Weights of a small sound classifier: batches of 256, trained on read English sentences (LibriTTS-R).
Rows from block 4, named by matrix and row number. Rows with one number belong to one neuron. Each number is 128 + 24 x the weight over its row's rms, rounded and kept within 0 to 255. All counts start at 0. After the name is the row's rms in percent of the matrix's.
# fc1: MLP up (model.blocks.4.mlp.fc1.weight, 960x320), inputs 107-213
# fc2: MLP down (model.blocks.4.mlp.fc2.weight, 320x960, transposed), outputs 107-213
fc1.536 101 [125 121 154 147 149 147 144 181 100 139 131 124  93 136 118  66 142 162 119  79 129 132 144 119 147 119 122 113 152 143  97 145 122 159 154  87  78 115 160 153  91 134 137 135 135 116 129 119 122 126 167  86 116 111 113 131 187 156 118 169 133  95 143 125 125 121 133 139 133 144 118  93 144 105 122 119 115 154 107 165 175 172 157 114 125 146 136 127 165  80 124  95 134 124 170 152 138 149 158 118 104 100 148 137 158 145  99]
fc2.536 095 [162 140 153 100 139 118  91 121 122 106 107 143 138  93 121 156 101 146  94 166 136 130  95 164 135 176 129 125 107 151 135 153 113  95 114 117 119 140 138  85 187  98  95 140 116  97 130 113 128 124 100 138 161 152 142 128 122 102 169  99 141 163 128 101 149 139 138 109 139 125 101 100  75 168 134 172 162 127 106 118 108 144 108 180 132 105 134 188 130 154 103 139  92 138 138 139 158 143 115 136 166  99 122 138 101 119 141]
fc1.537 094 [110 120 134 173 163  99 122 101  91 116 101 135 138 106 123 128 100 124 143 136 117 114 112 131 123 147 110 121 138 136 106 149 144 102 161 146 132 101 155 117 134 147 161 137 133 133  97  86 112 152 123 151 128 128 129 157 117 111 156 129 172 124 116 103 125 107 106  86 117 122 140 134 112 109 108 141 152 170 177 132 131 114 178  90 134 132 111 105 181 159 128 151 135 143 134 126 137 130 148 130 151 139 140 140 129 166 104]
fc2.537 090 [178 135 119  96 121 130 127 176 143 150 151 110 116 147 126 118 123 164 136 169  96 129 162 129 114  84 135 121 136  82 146 109 120 155  91 112  91 147 119 149 141 136  68 150  92 123 150 170 120 141 146 105 126 124 118 134 135 117 148 157 140 160 137  79 143 132 116 144 139 130 124  80 120 161 180 102 123 118 127 141 156 113 105 144 148 111 117 139 112 147 115 135 174 113 104 124 148 135 123 166  88 138 162  82 137 121 143]
fc1.538 105 [150 148 167 139 152 154 135 176 139 142 147 120 104 153 165 123 145 129 157 138 124 146  77 103 131 134 129  75 104 133  98 105 144 128 131 136 126 103 176 151 130  97 123 137 105 155 180 115 149 143 135 134 134 147 139 122 140 131 188  95 128 145 135 107 169 125  99 149 144 139 116 143  92 145 156 136 147 126  99 130  90 162 109  96 149 127 109 143 140 132 119 117 113 170 126 150 172 119 115 127 166 104  90 133 135 100  89]
fc2.538 109 [128  97 119  50  93 121 158  95 142 149 136 129 153 153  91 136 112 123 111 125 122 133 135 182 150 147 140 140 142 111  83 157  75 109 107 108  93 151 127 107 131  92 140 113 132 125  97 128 126  90 144 121 104  90 125 124  76 118  94 107  76 134  79  78 133 166 120 119 110 143 115 122 134 118 142 134  93 151 121  99 179 143 168 105 110 111 124 135 114 124 145 130 128 139 160 102 100 163 161 183 107 124 110 103 109 105 177]
fc1.539 103 [130 112 169 106  92 118 110 110 105 129 121 142 142 153 123 121 121 115 128 106  83 120 121  97 124 152 141 139 116 138 122 175 120 114 150 147 142 112 142 130 164  91 137 138 175 122  94 137 143 119 165 156 110 179 126 122 142 107 128  77 135  99 117 108 150 135 160 165 127 135 117 117 102 149 133 139 146 147 162 124  99 145 139 170 178  87 118 137 150  97 133 108 164  88 153 163  70 170 113 141 113 134 151 114 151 151 126]
fc2.539 095 [100 123 107 147 154 164 123  78 117 116 133 153 159 119  86 135 131  63 138 143 116 137  77 119 136  73 106 102 125 116 113 118 135 137  89 124 144 134 138  99 133 148 127 114  85 150 111  92 140 150 102 139 139 125 158 113 125 131  99 169 120 132 119 168 118 119 124 134 153 123 105 131 156 129 112 123 143 168  92 159 146 156 117  97  71 137 139 123 166  97 151  84 113 128 112 112 142 137 191 100 113  83 154 152 129 103 160]
fc1.540 086 [141  92  96 108 147 112 107 151 102 147 176 103 107 158  93 127 155 142  96 156  87 100 150 145 134 128 155 188 170  87 120 188 128 142 137 143 148 106 130 119 176  71 140 117 125 118 123  93 102  93 108 114 157 126 143 157 153 127 176  97 114 131 149 130 145 115 159 139 119 140 122 165 162 174 115 140 107 140 141 132 122 127 118 146 155 149 137  95 148 158 140 170 117 123 156 149 141 120 168 145 149 117 124 112 124 142 102]
fc2.540 084 [136 147 132 131 149 138 172 159 124 121 112 106 122 113 158 140 146 127 151 143 142 124  87  89 150 150 130 115 115 132 135 143 111 124 148 138 105 161 126 134 124 133 131 144  91 131 123 164 129 191 112 109 101 132 124 156 107 162  94 119 159 113 144 117 109 116 150 125 139 143 134 106 126 136 145  95 126 171 139 125 133 109 139 139 127 112 114 139 184  82 170 125 137 167  75 150  90 127 132 134 162 153  85 132 157 155 150]
fc1.541 095 [103 156 142 112 118 121 147 134 134 105 150 120 138 123 105 120  93 110 104 117 174 100 141 150 108 110  81 115 120  88  99 138 140  74 127 125 145  97 147 102 122 131 102  97 130 155 120  99 135 101 149 156 132 120 127 139 148 193 145 136 177 115 166 108 128 155 130 108 128 124  96 112 149 114 104 123  94 124 126 127 142  96  72 101  97 117 119 126  96  87 127 158 136 109 142 151 140 144 136 149 153 132 161 129 159 117 126]
fc2.541 106 [131 120 139  66 118 137 140 168 146 145 109 132 118 157 106  89 135 111 118 157 165 152 131 143 153 180 164 120 140 160 118  97 108 158 123  96 136 144 139 162  98 115 144 143 155 101 139 128 146 113 179  96 113 166 114 138 133 125 115  93 107 115 156 112 138 149 114 145 128  82 117 135 132 176 110 164 124 127 138 150 127 115 135 150 149 157 142 122 105 139 124  83 141 117  92  95 138 142 120  87 100 140 115 149 114 136 115]
fc1.542 098 [130 117  96 150 114  82 123 101 128  90 131 129 118 135 144 117 113 162 138 122 125 119 118 144 141 104  78 146 120 186 144 125 113 160  92  85  80 140 143 146 130 122 105 156 125 139 127 127 163 136 143 149 160 185 176 139 191 126 133 138 152 118 142 138 126 134 170  83 113 145 116 111  92 158 114 142 174 132 111 101 133  56 118 107 134  87 122 125 129 184 133 156 175 138 115 135 157  93 158 145 162 103 152 158 126  93 128]
fc2.542 096 [125 105 153 137 161 147 117 129  99 133 162 138 125 109  80 149 157  97 134 159 125 147 137  78 116 100 137  73 123  92 116 118 168 107 127 123 133 118 119 118  97 137 141 163 152 150 155 129 101 123  97 141 133 107 117 123  89  93 118  98  94 116 108  94 147 122 130 130 147  73 125 167 182  93 101 114 114 144 133 125 146 125 134 105 110 134  80 137 119  92 142 126 119 148 148 139  93  99 109 177 164 189 125 100 109 145 112]
fc1.543 104 [109 132 131  97 174  68 122 128 133 126 141 166 149 102 151 167 128 157  80 136 171  88  87 128 148 129 130  89 112 106 123  94 133 127 146 126 188 133 129 129 103 127 174 100 123 126 123  91 146 109 120 136 137 137  93 129 121  82 164 117 116 153 141 141 128 135 140 117 107 132 141 131 102 122 120 117 138 164 110 120 124 139 168 137 131 120 114 156 126  97  89 118 168 121 117 147 142 123 139 140 146 108 109 112 113 135 115]
fc2.543 103 [157 142 142 114 117 150 148 116 138 158 126 107 120 146  75 131 164 115 153  98  80 130 130 109 112 165 164 136 194 114 137 116 110 123 136 105 133 136 162 128 133 148 124 148 130 123 131 101 146 104 124 126 101 109 170 157 143 119 150  96 152 112 109  88 139 123 116 166  77  82 129 118 153 138 152  83 127  82  91 149  93 157 131 157 142 126 144 119 172 160 159  98 140 122 141 122 133  89 129 134 136 128 140 144 125 140 114]
fc1.544 095 [118  71 119  96 155 128 112 135 125 139 140 142 152 120 117 123 155 116 147 115 182 132 149  94 111 111 106 102 116 176  88 139 113  90 127 132 175 140  88 106 139  93 186  87 138 141 166 186 157 134 108 155 111 130 125 128 149 118 136 132 124 139 123 128 130 174 156 169 113 146 165 102 109 125 161 138 144 177 125 139 138 108 182 131 142 152 176 121 145 120 159 132 135 144 163 133 136 131  81 152 125 126 103 103 126 142 139]
fc2.544 090 [104 132 136 145 101 130 110 130 111 157 131 137 142 176 109 101 118 157 119 149 131 169 124 139 140  84 151 143 104  88 125 118 133 136 153 136  90  73 144 145 112 136  84 113 162  77 133  83 127 127  90  92 163 112 110 146 101 170 111 109 123 115 177 101 163 135 122 101 126 114 116 148 128 120  91 107 120 101  67  87 168 133  81 152 101 153  98 105 139 163 143 154 119 114 127 142 148 144 102 155 107 119 111 120 143 142 115]
fc1.545 095 [134 150 135 120 170 117 124 175 145 136 110 122 131 132 122 135 123 117 148 165 137  79  96 106 102 116 139 115 102  91 125 138 128 184 163 122 124 115 113 112 132 154  98 105 107 153 107 135 118 111 124 119 150 139 128 108 124 113 122 150 138 112 136  93 109 148 105 107 130  73 171 131 124 100 113 125 146 121 143 136 155 123 149 128 160 114 141 121 120 113 168  97 126 148  94 172 148 147 129  88 123 124 113 142 109 125 144]
fc2.545 074 [160 109 119 131 150 114 136  90 113 135 143 126 100 117 132 180 140 150 103 111  96 145 139 156 141 168 104 166 178 102 106 101  95  83  84 191 143 131 142 118 112 113 132 113 136  94 125 144 125 143 114 111 106 122 107 126 158 108 137 116 132 119  90 179 140 127 104 141 100 158 129  96 158 129 102 153 109 121 115 117  89 156 105 112 148 139 126 153 123 141  90 141 165 127 190 125 113 101 129 166  85  81 129 133  82 173 127]
fc1.546 102 [110 128 179  75 114 164 144 117 140 171 143 139  94 164  56 169 141 148 122 132 132 126 173 152  85 131 119 169 121 155 157 156  99 107  98 126 109 136 162 137  56 121 189  77 134 121 118 158 145 103 144  98 121 122 113 123 130  99 150  92 137 193 162 151 124 109 108 156 151 127 141 142 132 129 147  97 121  78 113 124 117 146 117 148 144 143 113 139 148  93 157 102 106 151 150 139 118 159 139 144 132 114 104 135 139 104 162]
fc2.546 101 [111 135 124 173 156 106 120 154 171 137 138 137 106 103 144 134 136  97  94 135 102 144 112 107 176 137  99  92 111 163 132 128 107  88 187 157 123 103  93 106 179 172 110 142 175 144 132 128 126 126 110 128 138 138 142 148 130 127 157 152 137 112 169 116 122 133 131 108 134 156 135 134 106 132 115 171 107 140  72 105 133 167 111 144 120 125 145 140 103 158  78 102 137 134 108 109 134 129 173 132 101 130 155 123 123 146 170]
fc1.547 102 [138  88 147 120 184 106  97 151 114 131 151 148  81 101  70 175 131  92 130 135 122 132 136 132 158 101  95 139 150 117 133 152 117 147 160 158 128 121 184 170 101  92 142  93 119 138 164 165 119 103 120 147 133 121 104 109 143 123 119 130 153 126 154 115 114 141 138 123 136 129 117 148  92 118 130 153 133 111 135 103 163 144  93 126 143 152 105 116 123 157 147 173 158 127 105 126 161 118 130 110 118 145 115 118 146 128 101]
fc2.547 096 [ 91 155 100 154 115 160 128 143  94 113 132 133 125 132 159 129  95 132 132  94 137 143 131 142  92 130 131 118 136 148  69 119  92 143 136 137 120 130 123  93 148 110 128 112 122 110  99 130 113 169 138 130 153 153 164 119 173 157 119 147 128 140 130 114 137 129 114 138 116 120  94 141 146 129 116 105 119  82 115 150 156 122 128 152 121 127 110 156 129 134 137 119 114 143  71 113 100 129 127 143 115 152 116 105 113 102  87]
fc1.548 098 [135 120 144 131 132 120 106 134 142  86 151 147 142 161 135 101 113 100 147 164 103 151 107 171  97 138 144 133 162 131 133 120 146  95 105 100 159 104  96 126 109  99 118 163 189 133 102 108 133  78 104 120 180  54  96  92 118 145 108 126 123  91 115 136 115 161 109 139 115 112 117 100 103 152 124 126 121 154 156 105 124 174 141 142 107 109 104 112 119 181 133 124 124 146 148 161 111 151 137 137 165 108 162 123 136 155 125]
fc2.548 093 [153 127 150 112 100 138 132 131 157 139 120 145 123 129  70 137 116  99 156  97 111 107 104 119 139  76 127 126 106  91  88 105  95 161 148 144 111 150 159 178 143 154 151 106  87 150 178 144 118 131 164 153 144 171 143 152 128 150 119 164 109 154 142 170 123 113 151 153  88 133  96 109 110 109  85 117 131 135 111 142 120 141 135 110 159 129 153 142 171 149 112  91 132 124  94 140 130 112 102 153 174 119 129 137 137 113 171]
fc1.549 093 [120 126 123 152  99 105  89 147 171 119 115 149 131  87 120  56  78 132 115 150  90 166 142 127 140 125 136 106 101 120 122 146 176 115 137 139 128 155 110 119 151  96  99 137 140 106 133 120 146 116  78 105 110 172 102 109 134 180  76 166 120 135 141 158 114 119 130 130  97 130 123 129 135 113 117 154  90 150 127 120 128 107 147 147 111 145 134 111  95 145 113 143 149 140 165 146 139  95 130 144 123 152 121 165 147 124 175]
fc2.549 087 [114 112 103 107 166 145 111  97  53 144 160  76 125 121 109 154 147 155 167 133 133 106 144 115 103  98 154 100 149  75 134 143 131 147 135 122 144  69  87 128 115 121 106 126 116  98 122 135 119 144 107 106 119 120 151 120 155 103 121 100 136 104 115 128 157 149 159 170 139 146 105 138 116  79 157  97 136 159 169 157 107 104 128 165  94 107 117 138 164 119 153 175 114 110 121 141  95 176 138 141 112 126 123  98 118 102 129]
fc1.550 100 [124 108  92 106 138 103 158 113 137 132 150  90 166 101 112 171 108 159 155 149 156  85 130 114 135 130 154 140 127 137  81 135 122 122 156 111 143 157 141 170 131 147 144 120  93  85 116 105 120 106 120 127 121 142 129 125 103 165 118 137  69 103 127  91 112 145 114 162 123 112 124 108  97 100 142 118  99 147  85 154 112 131  99 125 153 123  70 113 112 161 126  68 129 143 182 151 174 126 184 137  94 117 139 161 166 167 144]
fc2.550 105 [108 138 133 148 124 164 147 116 111 145 115 132  82 126  98 101 151 129  80 129 128 127 102 120 124 126 156 130 131 141 142 114 146 124 120 173 138  93 137 138 115 111  99 124 109 164 141 139 132  99 104 128 141 142 159 178 150 131  97 102 125 157 163 122 128 103 176 132  89 161 134 120 114 177 131 144 118  96 163 172 219 143 174 159 122 162 153 156 144 114 102  97 127 121 115 128  91 117 104  96 137 143  96 135  96 147 161]
fc1.551 103 [134  77 136 152 146 104 118 107 157 175 154 148 117 117 172 145 117 171 184 126  66 120  56  96  90 158 116 121 151 126 115 171 156 130 141 136 121 116 127  97 153 130 114 102 153 141 127 136 139 109 153 122 141 140  82 126 146  81 147 113 135 130 110 111 138 141 135 107 143 160 160 121 125 131  87 184  98 125  95 139 134 140  87  91 112 104 106  83 151 139 113 117 124 122 144 124 120 137 122 140 115 167 106 128 138 146 153]
fc2.551 098 [162 168  92 152 143 115 161 154  94 163 134 161 143 127 140 119 153  95 109 145 109 134 152 180 128 112 134 136 158  76 154 110 118 112 115 154 145 111 118 115 106 119 116 105 114  80 118 150 153 120 142  75 116 109 154 130 136 139 108  81 128 149 134 160 125 116 123 168 131 104  99 127 138 153 136 108 151 133 142  82  51 134 170 172 135 112 166 147 157 141 133 100 148 164 147 112 129 141 140 115 136 122 103 143  98 124 167]
fc1.552 091 [138 122 132 161 160 120 130 134 118 161  91 156  99 148 112 178 138 105 140 132  94 101 123 109 185  89 161 131 125 128 127 136  85 146 147  98 138  96 131 133 124 126 132 155 146  99 102 112 116 126 113 102 131 146  85  99 120 152 145  96 132 112 127 160 165 151 138 113 103 140 152 133 160 131 130 126 101 112 167 109 120 127 139 178 162 164  94 151 137 136 142 128 148  73 120 100 118 129 114 140 127 108 110 108 131 153  96]
fc2.552 085 [124 149  65 121 126 153 132 126 123 149 126 128 148 123 117  98 143  92 129 130 124 103 121 110  86 136 149 122 119 140 108 144 170 156 112 149 110 122 175 105 101  88 129 136 138 132 135 110 163 116 114 117 136 112 163 111 125 162 138 147 156 115 113 105 156 164 118 149  98 118  81 128  96 159 117 101 105  93  77 121 149 153 136 125 115 106 152 133 114 153 166 142 105 161 102 170 122 114 125 135 114 152 163 118 138 141  86]
fc1.553 105 [127 138 177 167 129 152  97 131 161 135 171 115 118 138 129 120 148 107 125  80 119 116 110 113 122 138 138 117 164 127 151 110 121 143 149 116 121 182 156 158  75 106 124 150 131 117 155 117 146 101  78 141 135  82 143 119 106 106 107 144 152 128 133 126 128 151 126 160 141 162 151 106  83 118 124 206 130 144 148 121 157 155 108 116 159 107 118 129 154 100  92 119 144 111  56 105 104 127 136 102 140 117 114 107 105 153  84]
fc2.553 099 [107 124 123 101 167  66 120 162  86 146 108 150 159 160 112 156 117 168 153 128  84 143 142 144 174 143 126 136 127 121 103 108 133 142 170 121  99 101 134 128 150 139 147 129 157 155 126 168 116 108 140 150 106 125 117 118 127 143 113 120 108 133 141 144 168 164 121  86 110  76 146 144 168 119 122 105  98  81  88 117 124 109 146 155 126 123  74 117 117 115 149 187 130 148 147 137 163 142 137 143 118 147 101 172 118  95 101]
fc1.554 101 [114 131 132 153 106 138  96 106  98 120 105 109 137 127 135 121 145 137 115 133 116 117 122 147 138 117 113 126 152 126  92 152 130 108 133 124 121 151 111 127  96  78 102 123 113 121 120 105 111 153 119 146 145 116 100  95 128  91 136 118  77 115 104 160 161 137 155 154 124 156 101 156  90 140  90 164 161 126 166  94 113  84 157 136 114 120  91 115  84 116 104 114 149 139  91 114 126 102 118 108 146 114 154 141 140 144 124]
fc2.554 103 [149 120 120 122 124 127 105 129 138 151 144 137 156 121 132 124 120 160 110 136 136 174 152  98 116 126 134 129 122  98 142 112 119 140 144 125 141 110 118 138 139 147 134 153 183 139 122 168 148 111 110 103  69 133 157  80 126 143 144 130 158 127 108 105 122 180 120 153 129  85 118 108 150 140 163 111 159 100 117 169 130 182 126 146 125 143 120 120 125 124 158 115 124 113 164 174 120 124 132 111 141 165  98  90 165 144 148]
fc1.555 102 [128 143 116 115 103 133 131 154 132 154 129 135 124 123 148  95 117 128 133 114 121 128 175  73 129 128 125 124  93 106 149 102 123 108 133 128 115 121 137 139 152 132 143 200 135 137 155 137 129  99 174 143 140 126 152 113 140 150 102 115  57 160  85 143 104 141 104 113  72 111 115 138  89 119  74 131 116  79 117 118 119 117 134 127  55 105 162 110 148 100 193 114 152 100 137 102 122  93 145  93 145  92 111 111 107 116 103]
fc2.555 094 [ 78 135 158 128 125 172 131 149 148 114 138 137 159 141  92 160 148  81 128 111 105  98  88 137 103  85 169 143 120 133 146 137 157  94 117 160 144 146  92 135 149 138 133 131 159 182 129 111 163 128 116 161 145 133 106 138  93 177 115 107 159 126 132  75 135  98 120 169 130 151 162 147 147 125 159  77 160 169 130 104 154 120 141  86 153 154 104  98 131 140 116 109  92 133  79 121 138 112 137  97 118 166 158 144 154 135 139]
fc1.556 104 [125 148 117 107 146 137 143 162 143  99 111  94 137 137 150  55 155 100 112 130 124 103 132 174 135  92 142 130 114 144 161 130 115  66  84  81 140 139 118 155 164 131 152  95 158 131 156  92 125 180 131 134 131 145 111 128 177 125 141  86 158 111  97 161 103 136 115 123 143 131 118  92 123 136 152 125  98 116 151  95 140 127 149 172 122 118 149 155 163  83 111 113 129 118 152 148 148  94 100 100 161 114 131 133 170 102 138]
fc2.556 118 [138 104 117 112 112 116 116  89 125 122 121 124 123 104 153 120 111 119 141 165 105 141 139  99 129 138 160 137 112  96 133 157 158 172 154 128  80 146 107 134 102 139  93 168 127 105 126 107 186 140  95 142 106 172 178  70 126 141 138 161 158 144 145 119 125 117 168 131  99 134 141 146  95  70 135 149 101 113 146 114  99 119 119 124 129 143 102 116 107 116 137 145  97  91 123  90 133 144 100 171 123 166 119 115  77 156 144]
fc1.557 100 [106 107 125 110 133 120 115 189 132 116 149  86 183 153 136 147 127  98 144 136 145 122 139 134 156 158 129 121 125 121 113 139 173 152 146 134  80 149 129 113 144 118 110 135 186 150 128  75 130 123 123 151 147 119 137 110  75 128 118 120 130 134 154  85 158 124 121 122 134 167 120 120 156 157 113  97  79 111  95 112 151 110 112 106 126 117 162 114 130 152 111  93 138 105 145 138 158 156  95 127 176 142 127 169 112 153 133]
fc2.557 111 [117 146 120 123 133 106 103 140 111 118 120 173 139 153 115  73 107 136 134 126 147 134 145 118  79 115 124 134 119 143 185 108  83 114 110 110 125 131 169 140 146 170 162 106  85 103 169 134 177 125 158 113 118 125  53 161 134 144 141 150 113 161 134 116 112 111 100 114 153  71 130 107 102 100 148 160 104 107 137 156 117 139 110 117  93 121 141 134 118 132 136 132  79 137 132  76 132 127 166 127  92  81 118 152 110 124 134]
fc1.558 094 [132 126 123 115 139  88  86 112 106 147 123 118 125 123 169 128 156 110 117 133 114 113 127 103 138 140 110 157 147 103  92 113 103 168 118 147 106 177 148 151 120 132 105 127 139 127 104 138 148 154 119  81 138 130 110 123 127 125 117 130 135 135 154  93 126 105 173  98 144 134 183 138 163 128 111 136 149 120 138 141  64 144 146 179 163 119 104 130 108 127 143 136 121 127 132 138 107 125 125 134 142  93 144 137  96  91 135]
fc2.558 108 [140 123 116 149 144 154 160 126 148 138 137 161 118 102 120 115  96 150 163 157 126 146 107 153  67 114 123  97 125 134 143 120 105 122 150 102 152 107 122 129 131  91 156 151 120 137 130 117 116 104 168 141 142 100 116 111 100 127 115 110 110 128 126 161  96 149 107 136  94 144 100 124  89 148 113 132  84 126 142 155 181 133  64  78  99 121 161 113 165  86 126 135 132 131 111 113 123 143 115 154 130 106 102 130 134 141 103]
fc1.559 098 [112 108 119 186 118 111 144 149 148 122  92  98 139 127 120 117 181 132 146 159 124 110 169  98 124 154 131 136 124 114 122 113  89 117 148 168 136 111 128 130 129 119 127 137 140 146 124 128 145  82 129 156 139 134 130 134 100 151 123 136  86  99 116 102 149  89  88 121 114 117 110 152 132 118 120 157 144 108 127 154 154 116 135 187 162 133 117 104 157 132 135 132 103 106 124  92 137 132  73 110 107 122  79 127 133 132 155]
fc2.559 095 [109 135 162  98 161 124 122 128 145 141 135 115 129 132 140 140 136 113  84 141 101 139 134  99  99 128 167 108 101 149 113 133 141 131 126 113 195 133 116 112 165 141 114  92 146 130 100 139 115 140  97 105 114 108 160 154 116 168 146  94 143 121 160 159  93 101 150 169 156 131 129 117 132 101 163  98 144 122 142  70 161 116 121  99 136 165 177 119 148 125 104 165 167 126 130 194  91 132 151 130 171 112 114 139 142 151 136]
fc1.560 102 [136 108 126 131 147 133 114 145 131  95 140  65 141 165 114 137 137  98 126 118 165 126  95 103  99  91 119 156 120 143  93 165 111 110 141 132 150 106 129 138 152 144 123 106 114 110 121 125 135 111 153 136 173 128 113 117 136 101 142 153 104 145  92 172 117 128 111 123 103 126 142 121 123 114 133 142 122 178 106  85 138 121 138 158 137 107 133  93  98 119 134  93 117 206 133 160 156 145 104 101 134 123 101  94 137 159 113]
fc2.560 091 [151 108 133 125 103 101 137 151 142 153 155 174 112 151 104 142 143 134 165 129  99 129 131 146 128 141 140 140 146 145 111 119 136 134 120 109 152 140 120 115 141 177 120 110 126 122  78 152 103 162 137 142 114 123 167 125 147 109 130 149 135 146 106 100 181 120 124  74 121 124 126 153 137 175 153 113 124 110 144 156  89 125 144 122 137 175 140  83 107 152 130 154 141  81 150  80 126 107 149 125 116  93 143 110 138 135 119]
fc1.561 096 [111 145 174 165 112 103 148 110 140 166 131 120 154 118 132 140  87 163 109 136 110 176 153 139 129 140 136 149  86 140 164 153 170 125 170  94 128 161  81 122 134 122 106  77 110 169  98 124 171 153  82 104 136 130 112  71 129 134 151 108 139 151 141 111 120 142 157 151 154 173 152 104 133  90 127 131 150  99 134 140 137 176 109 113 140 153 118 117 122 116 106 110 139  71 115 156 114  92 117 158  88 131 132  99 150 119 130]
fc2.561 108 [148 147  96 114 128 149 145 116 115 109  92 122 142 109 117 103 131 136 122 125 156 107  86 126 123 138 136 100 144 150 105 163  90 143  63 145 132  85 117 134 120 133 140 144 114  96 175 160 100 120 148 157 107 142 142 123 172 110 147 146 126 106 130 152 128 134 123 115 109  79  91 157 118 150 113 141 151 117 127 152 128 106 183 136 112 146 120 129 141 132 159 140 137 115 136 152 114 166 170 124 104 134 172 166 132 134 150]
fc1.562 103 [135 112 130 155  74 106 132 120 118  39 170  88  93 154  69 104 120 140 115 110 105 147 148 144 135 150  86 129 160 159  85 123 155 147 104 125 127 139 125 141 125 151 140 117 114 126 115 141 110 119 137 155 147 126 145 144 104 100 138 128 115 146 125 149  99 166 126 162 168 137 135  78 159 107 185 130 109 116 103  83 141 139  95 157 102 143 127 165 141 139 123 159 143 134 147  87 140 119 148 162 179 119 126  57 150 145 131]
fc2.562 098 [ 97 125 131 173 129 154  76 119 149 178 124 145 108  76 168 104 117  89 129 113 171 122 121 118 122 107 101 134 152 143 133 139 120 152 145 115 125 162 125 131 156 112 106 163  75 116 143 114 151 127 102 127 145 141 135 127 147 132 142 140 150 156 116 107 162 131 138  77 148 134 102 154 127 160 119 143 115 119 131 135 110 123 121  81 133 123 132  81 117 151 103 156 154 127 132 142 131  87 122 114  63 128 153 119  76 130 147]
fc1.563 104 [ 99  87 116 126 127  95 153  94 129 119 129 126 117 147 117 177 122 140 151 124 162  66 110 120 115 159 140 150 147 145 185 115 133 119 120 116 143 113 105  98 141 124 187 158 140  92 141 131 149 125 124 105 118 125 139 104  96  97  98 124 123 158 159 111  73 121 152 116 104 164 152 118 115 113 114  92 133 152 105 125 131 165  91 131 163 149 157 128 130 132 133 120  95 156 133 100 153 118 151 107 109  84 103 124 153 124 130]
fc2.563 109 [102 159 100 112 101 123 114 152  49 152 138  93 126 119 115 145 119 133 162 153 115 127 139 156 138 121 151 125 138 154 156 104 127 146 161 139 150 125 146 155 144 147 124 104 139 139 147 127  96 116 106 121 153 111 129 137 147 131 119 147 105 141 106  88 154 118 127 139 134 122 141 153 126  74 130 176 133  94 125 154 143 129 154  97 139 116 115 124 136 127 160 127 118 140 109 138 128 154 108  96 135 133 129 117 118  96 131]
fc1.564 104 [125 131 121  91 134 136 139 168  98 148 124 140 102  98 121 157 161 141 110 145 130  87 129  94 127  89 110  95 151 140 140 125 124 147 156 132 125 126 130 120 130 148 113 134  96 119 155 150 149 133 110  87 121 146 117 120 112  77 147 153 148 132 142 198 142  91  98 135 119  89  90  86 128 124 147 114 128 115 153 120 100 129 152 113 137 120 121 146 142 176 120 141 116 151 117 148 130 134  97 182 155 111  93 131  98 159 132]
fc2.564 093 [140 115 119 199  94 132  99  92 115 161 145 128 141 141 143 120 131 123 132 113 120 145 128 131 117 174 107 153 134 103 103 126 121 103 112 133  90 126 151 134 102 116 128 128 124 116 148 151 143 143 123 158 152 110 118  63 124 178 125 130  72 150 118 151 117 159 171 131 140 157 133 137 124  92 117 154 173  94 131 135 176 140 109 131 159  81 125 114 154 133 125 170 169  99 147 142 121 103 122 119 120 133 172 118 161 137 108]
fc1.565 102 [144 134 119  76  81 109 144 116 190 141 168 141  92 125  89 122 140 144 136 150  94 126 118 166 153 173 177 122  98 129 155 142 113 140  91 112 123 126 146 134 163  99 120 133 114 137  65 101  91 105 111 109  86 116 153 130 105  76 115 130 144 177 156 112 151 131 136 131 133 139 146 141 137 159  76 161  90 139 153 105 127 127  93 164 115 175 153 122 132 138 143 135  98  95 120 114 145 143 130 143 152 169 151 149 114 137  99]
fc2.565 109 [109 116 133 138 150 129 134 106  86 117 109 127 156 119 155 112 130 110  75  92 118 118 130  77 114 133 147 122 137 124 150 135 144 177 109 193 107 157 132 114 136 141 172 171 107 110 173 150 149 168 151 156 141 139  82  98 125 179 158 140 157 113  90 146 131 115 121 118 122  82 141 134 115 106 177 107 137 104 123 138 109 107 112 132 167  57 106 145 116 146 144 115 123 163 125 129 123 145 148  80 137 120  97  78  94 102 123]
fc1.566 107 [ 97 150 103 141 133 144 136 149 126 180 120 122 130 168 131 140 106 119 114 139 176 102 132 120 116 174 133 139 117 159 159 104 127 137 159 108 114 133 128 138 132 161 154 121 138 146  99 111 151 113 123 118 111 155 129 134 167 135  80  85 144 118 126 142 170 137 134 128 140 121 104 116 156 145 165 103 121 152 153 113 115 113 156 123 138  88 111  96 175 166 171 137  88  64 147 122 139 140 171 185 138 150 137 146 158 172 159]
fc2.566 103 [175 136 128 116 145  79 114 124 140 121 110 118 147 105 162 105 134 122 123 122 109 123 131 101 128  95 117 140 120 156 149 120 153 111 144 138  71 101 137 123 108 108  74 136 106 151 146 126 146 116 130 125 121 134  86 155 112 129 151 152 138 161 127 145  75 117 111 131  95 139 113  82 164 144 119 160  99  85 104 162 140 150  99 163 127 145 149 137 126 122 180 174 136 152 133 150 134 118 160  94 170 121 114 148 117 136  90]
fc1.567 103 [ 95 138 117 132  94 141 103 105 114 142 148 138 100 106 126 122 137 125  90 138 161  95 154 136 136 131 154 112 135  93 147 132 137 118 136  95 141  94 135 115  84 107 171 152 139 154 174 137 137 157 167  91  97  90  84  80 134 114 169 165 147 128 138  88 125 143 116 175 146 120 137 132 154 121 105 119 149 149 133 159 136 179 113  90  99 125 111 135 120 132 122 127  67 128 187 129 133 122 176 136 150 142 140 131 127 160 113]
fc2.567 110 [125 135 167 117 149 152 138 143 141 130 138 111 166 130 163 108 113 133 125 137  96 143 107 132 127 118 135 191 144  71 127 172  83 134 114 141 159 118 128 117  98 112 103 128  95 137 151 147 142 106 119  98 116 131 146 139 136 111 141 117 127 114 138 173 133 138  95 145 102 135 124 130  97 122  87 128 110  87 129 183 101 105  99 203 125  96 102  97 176 150 145 107 136 115 113 132 161 137 121 113 118  70 128 130 158 130 174]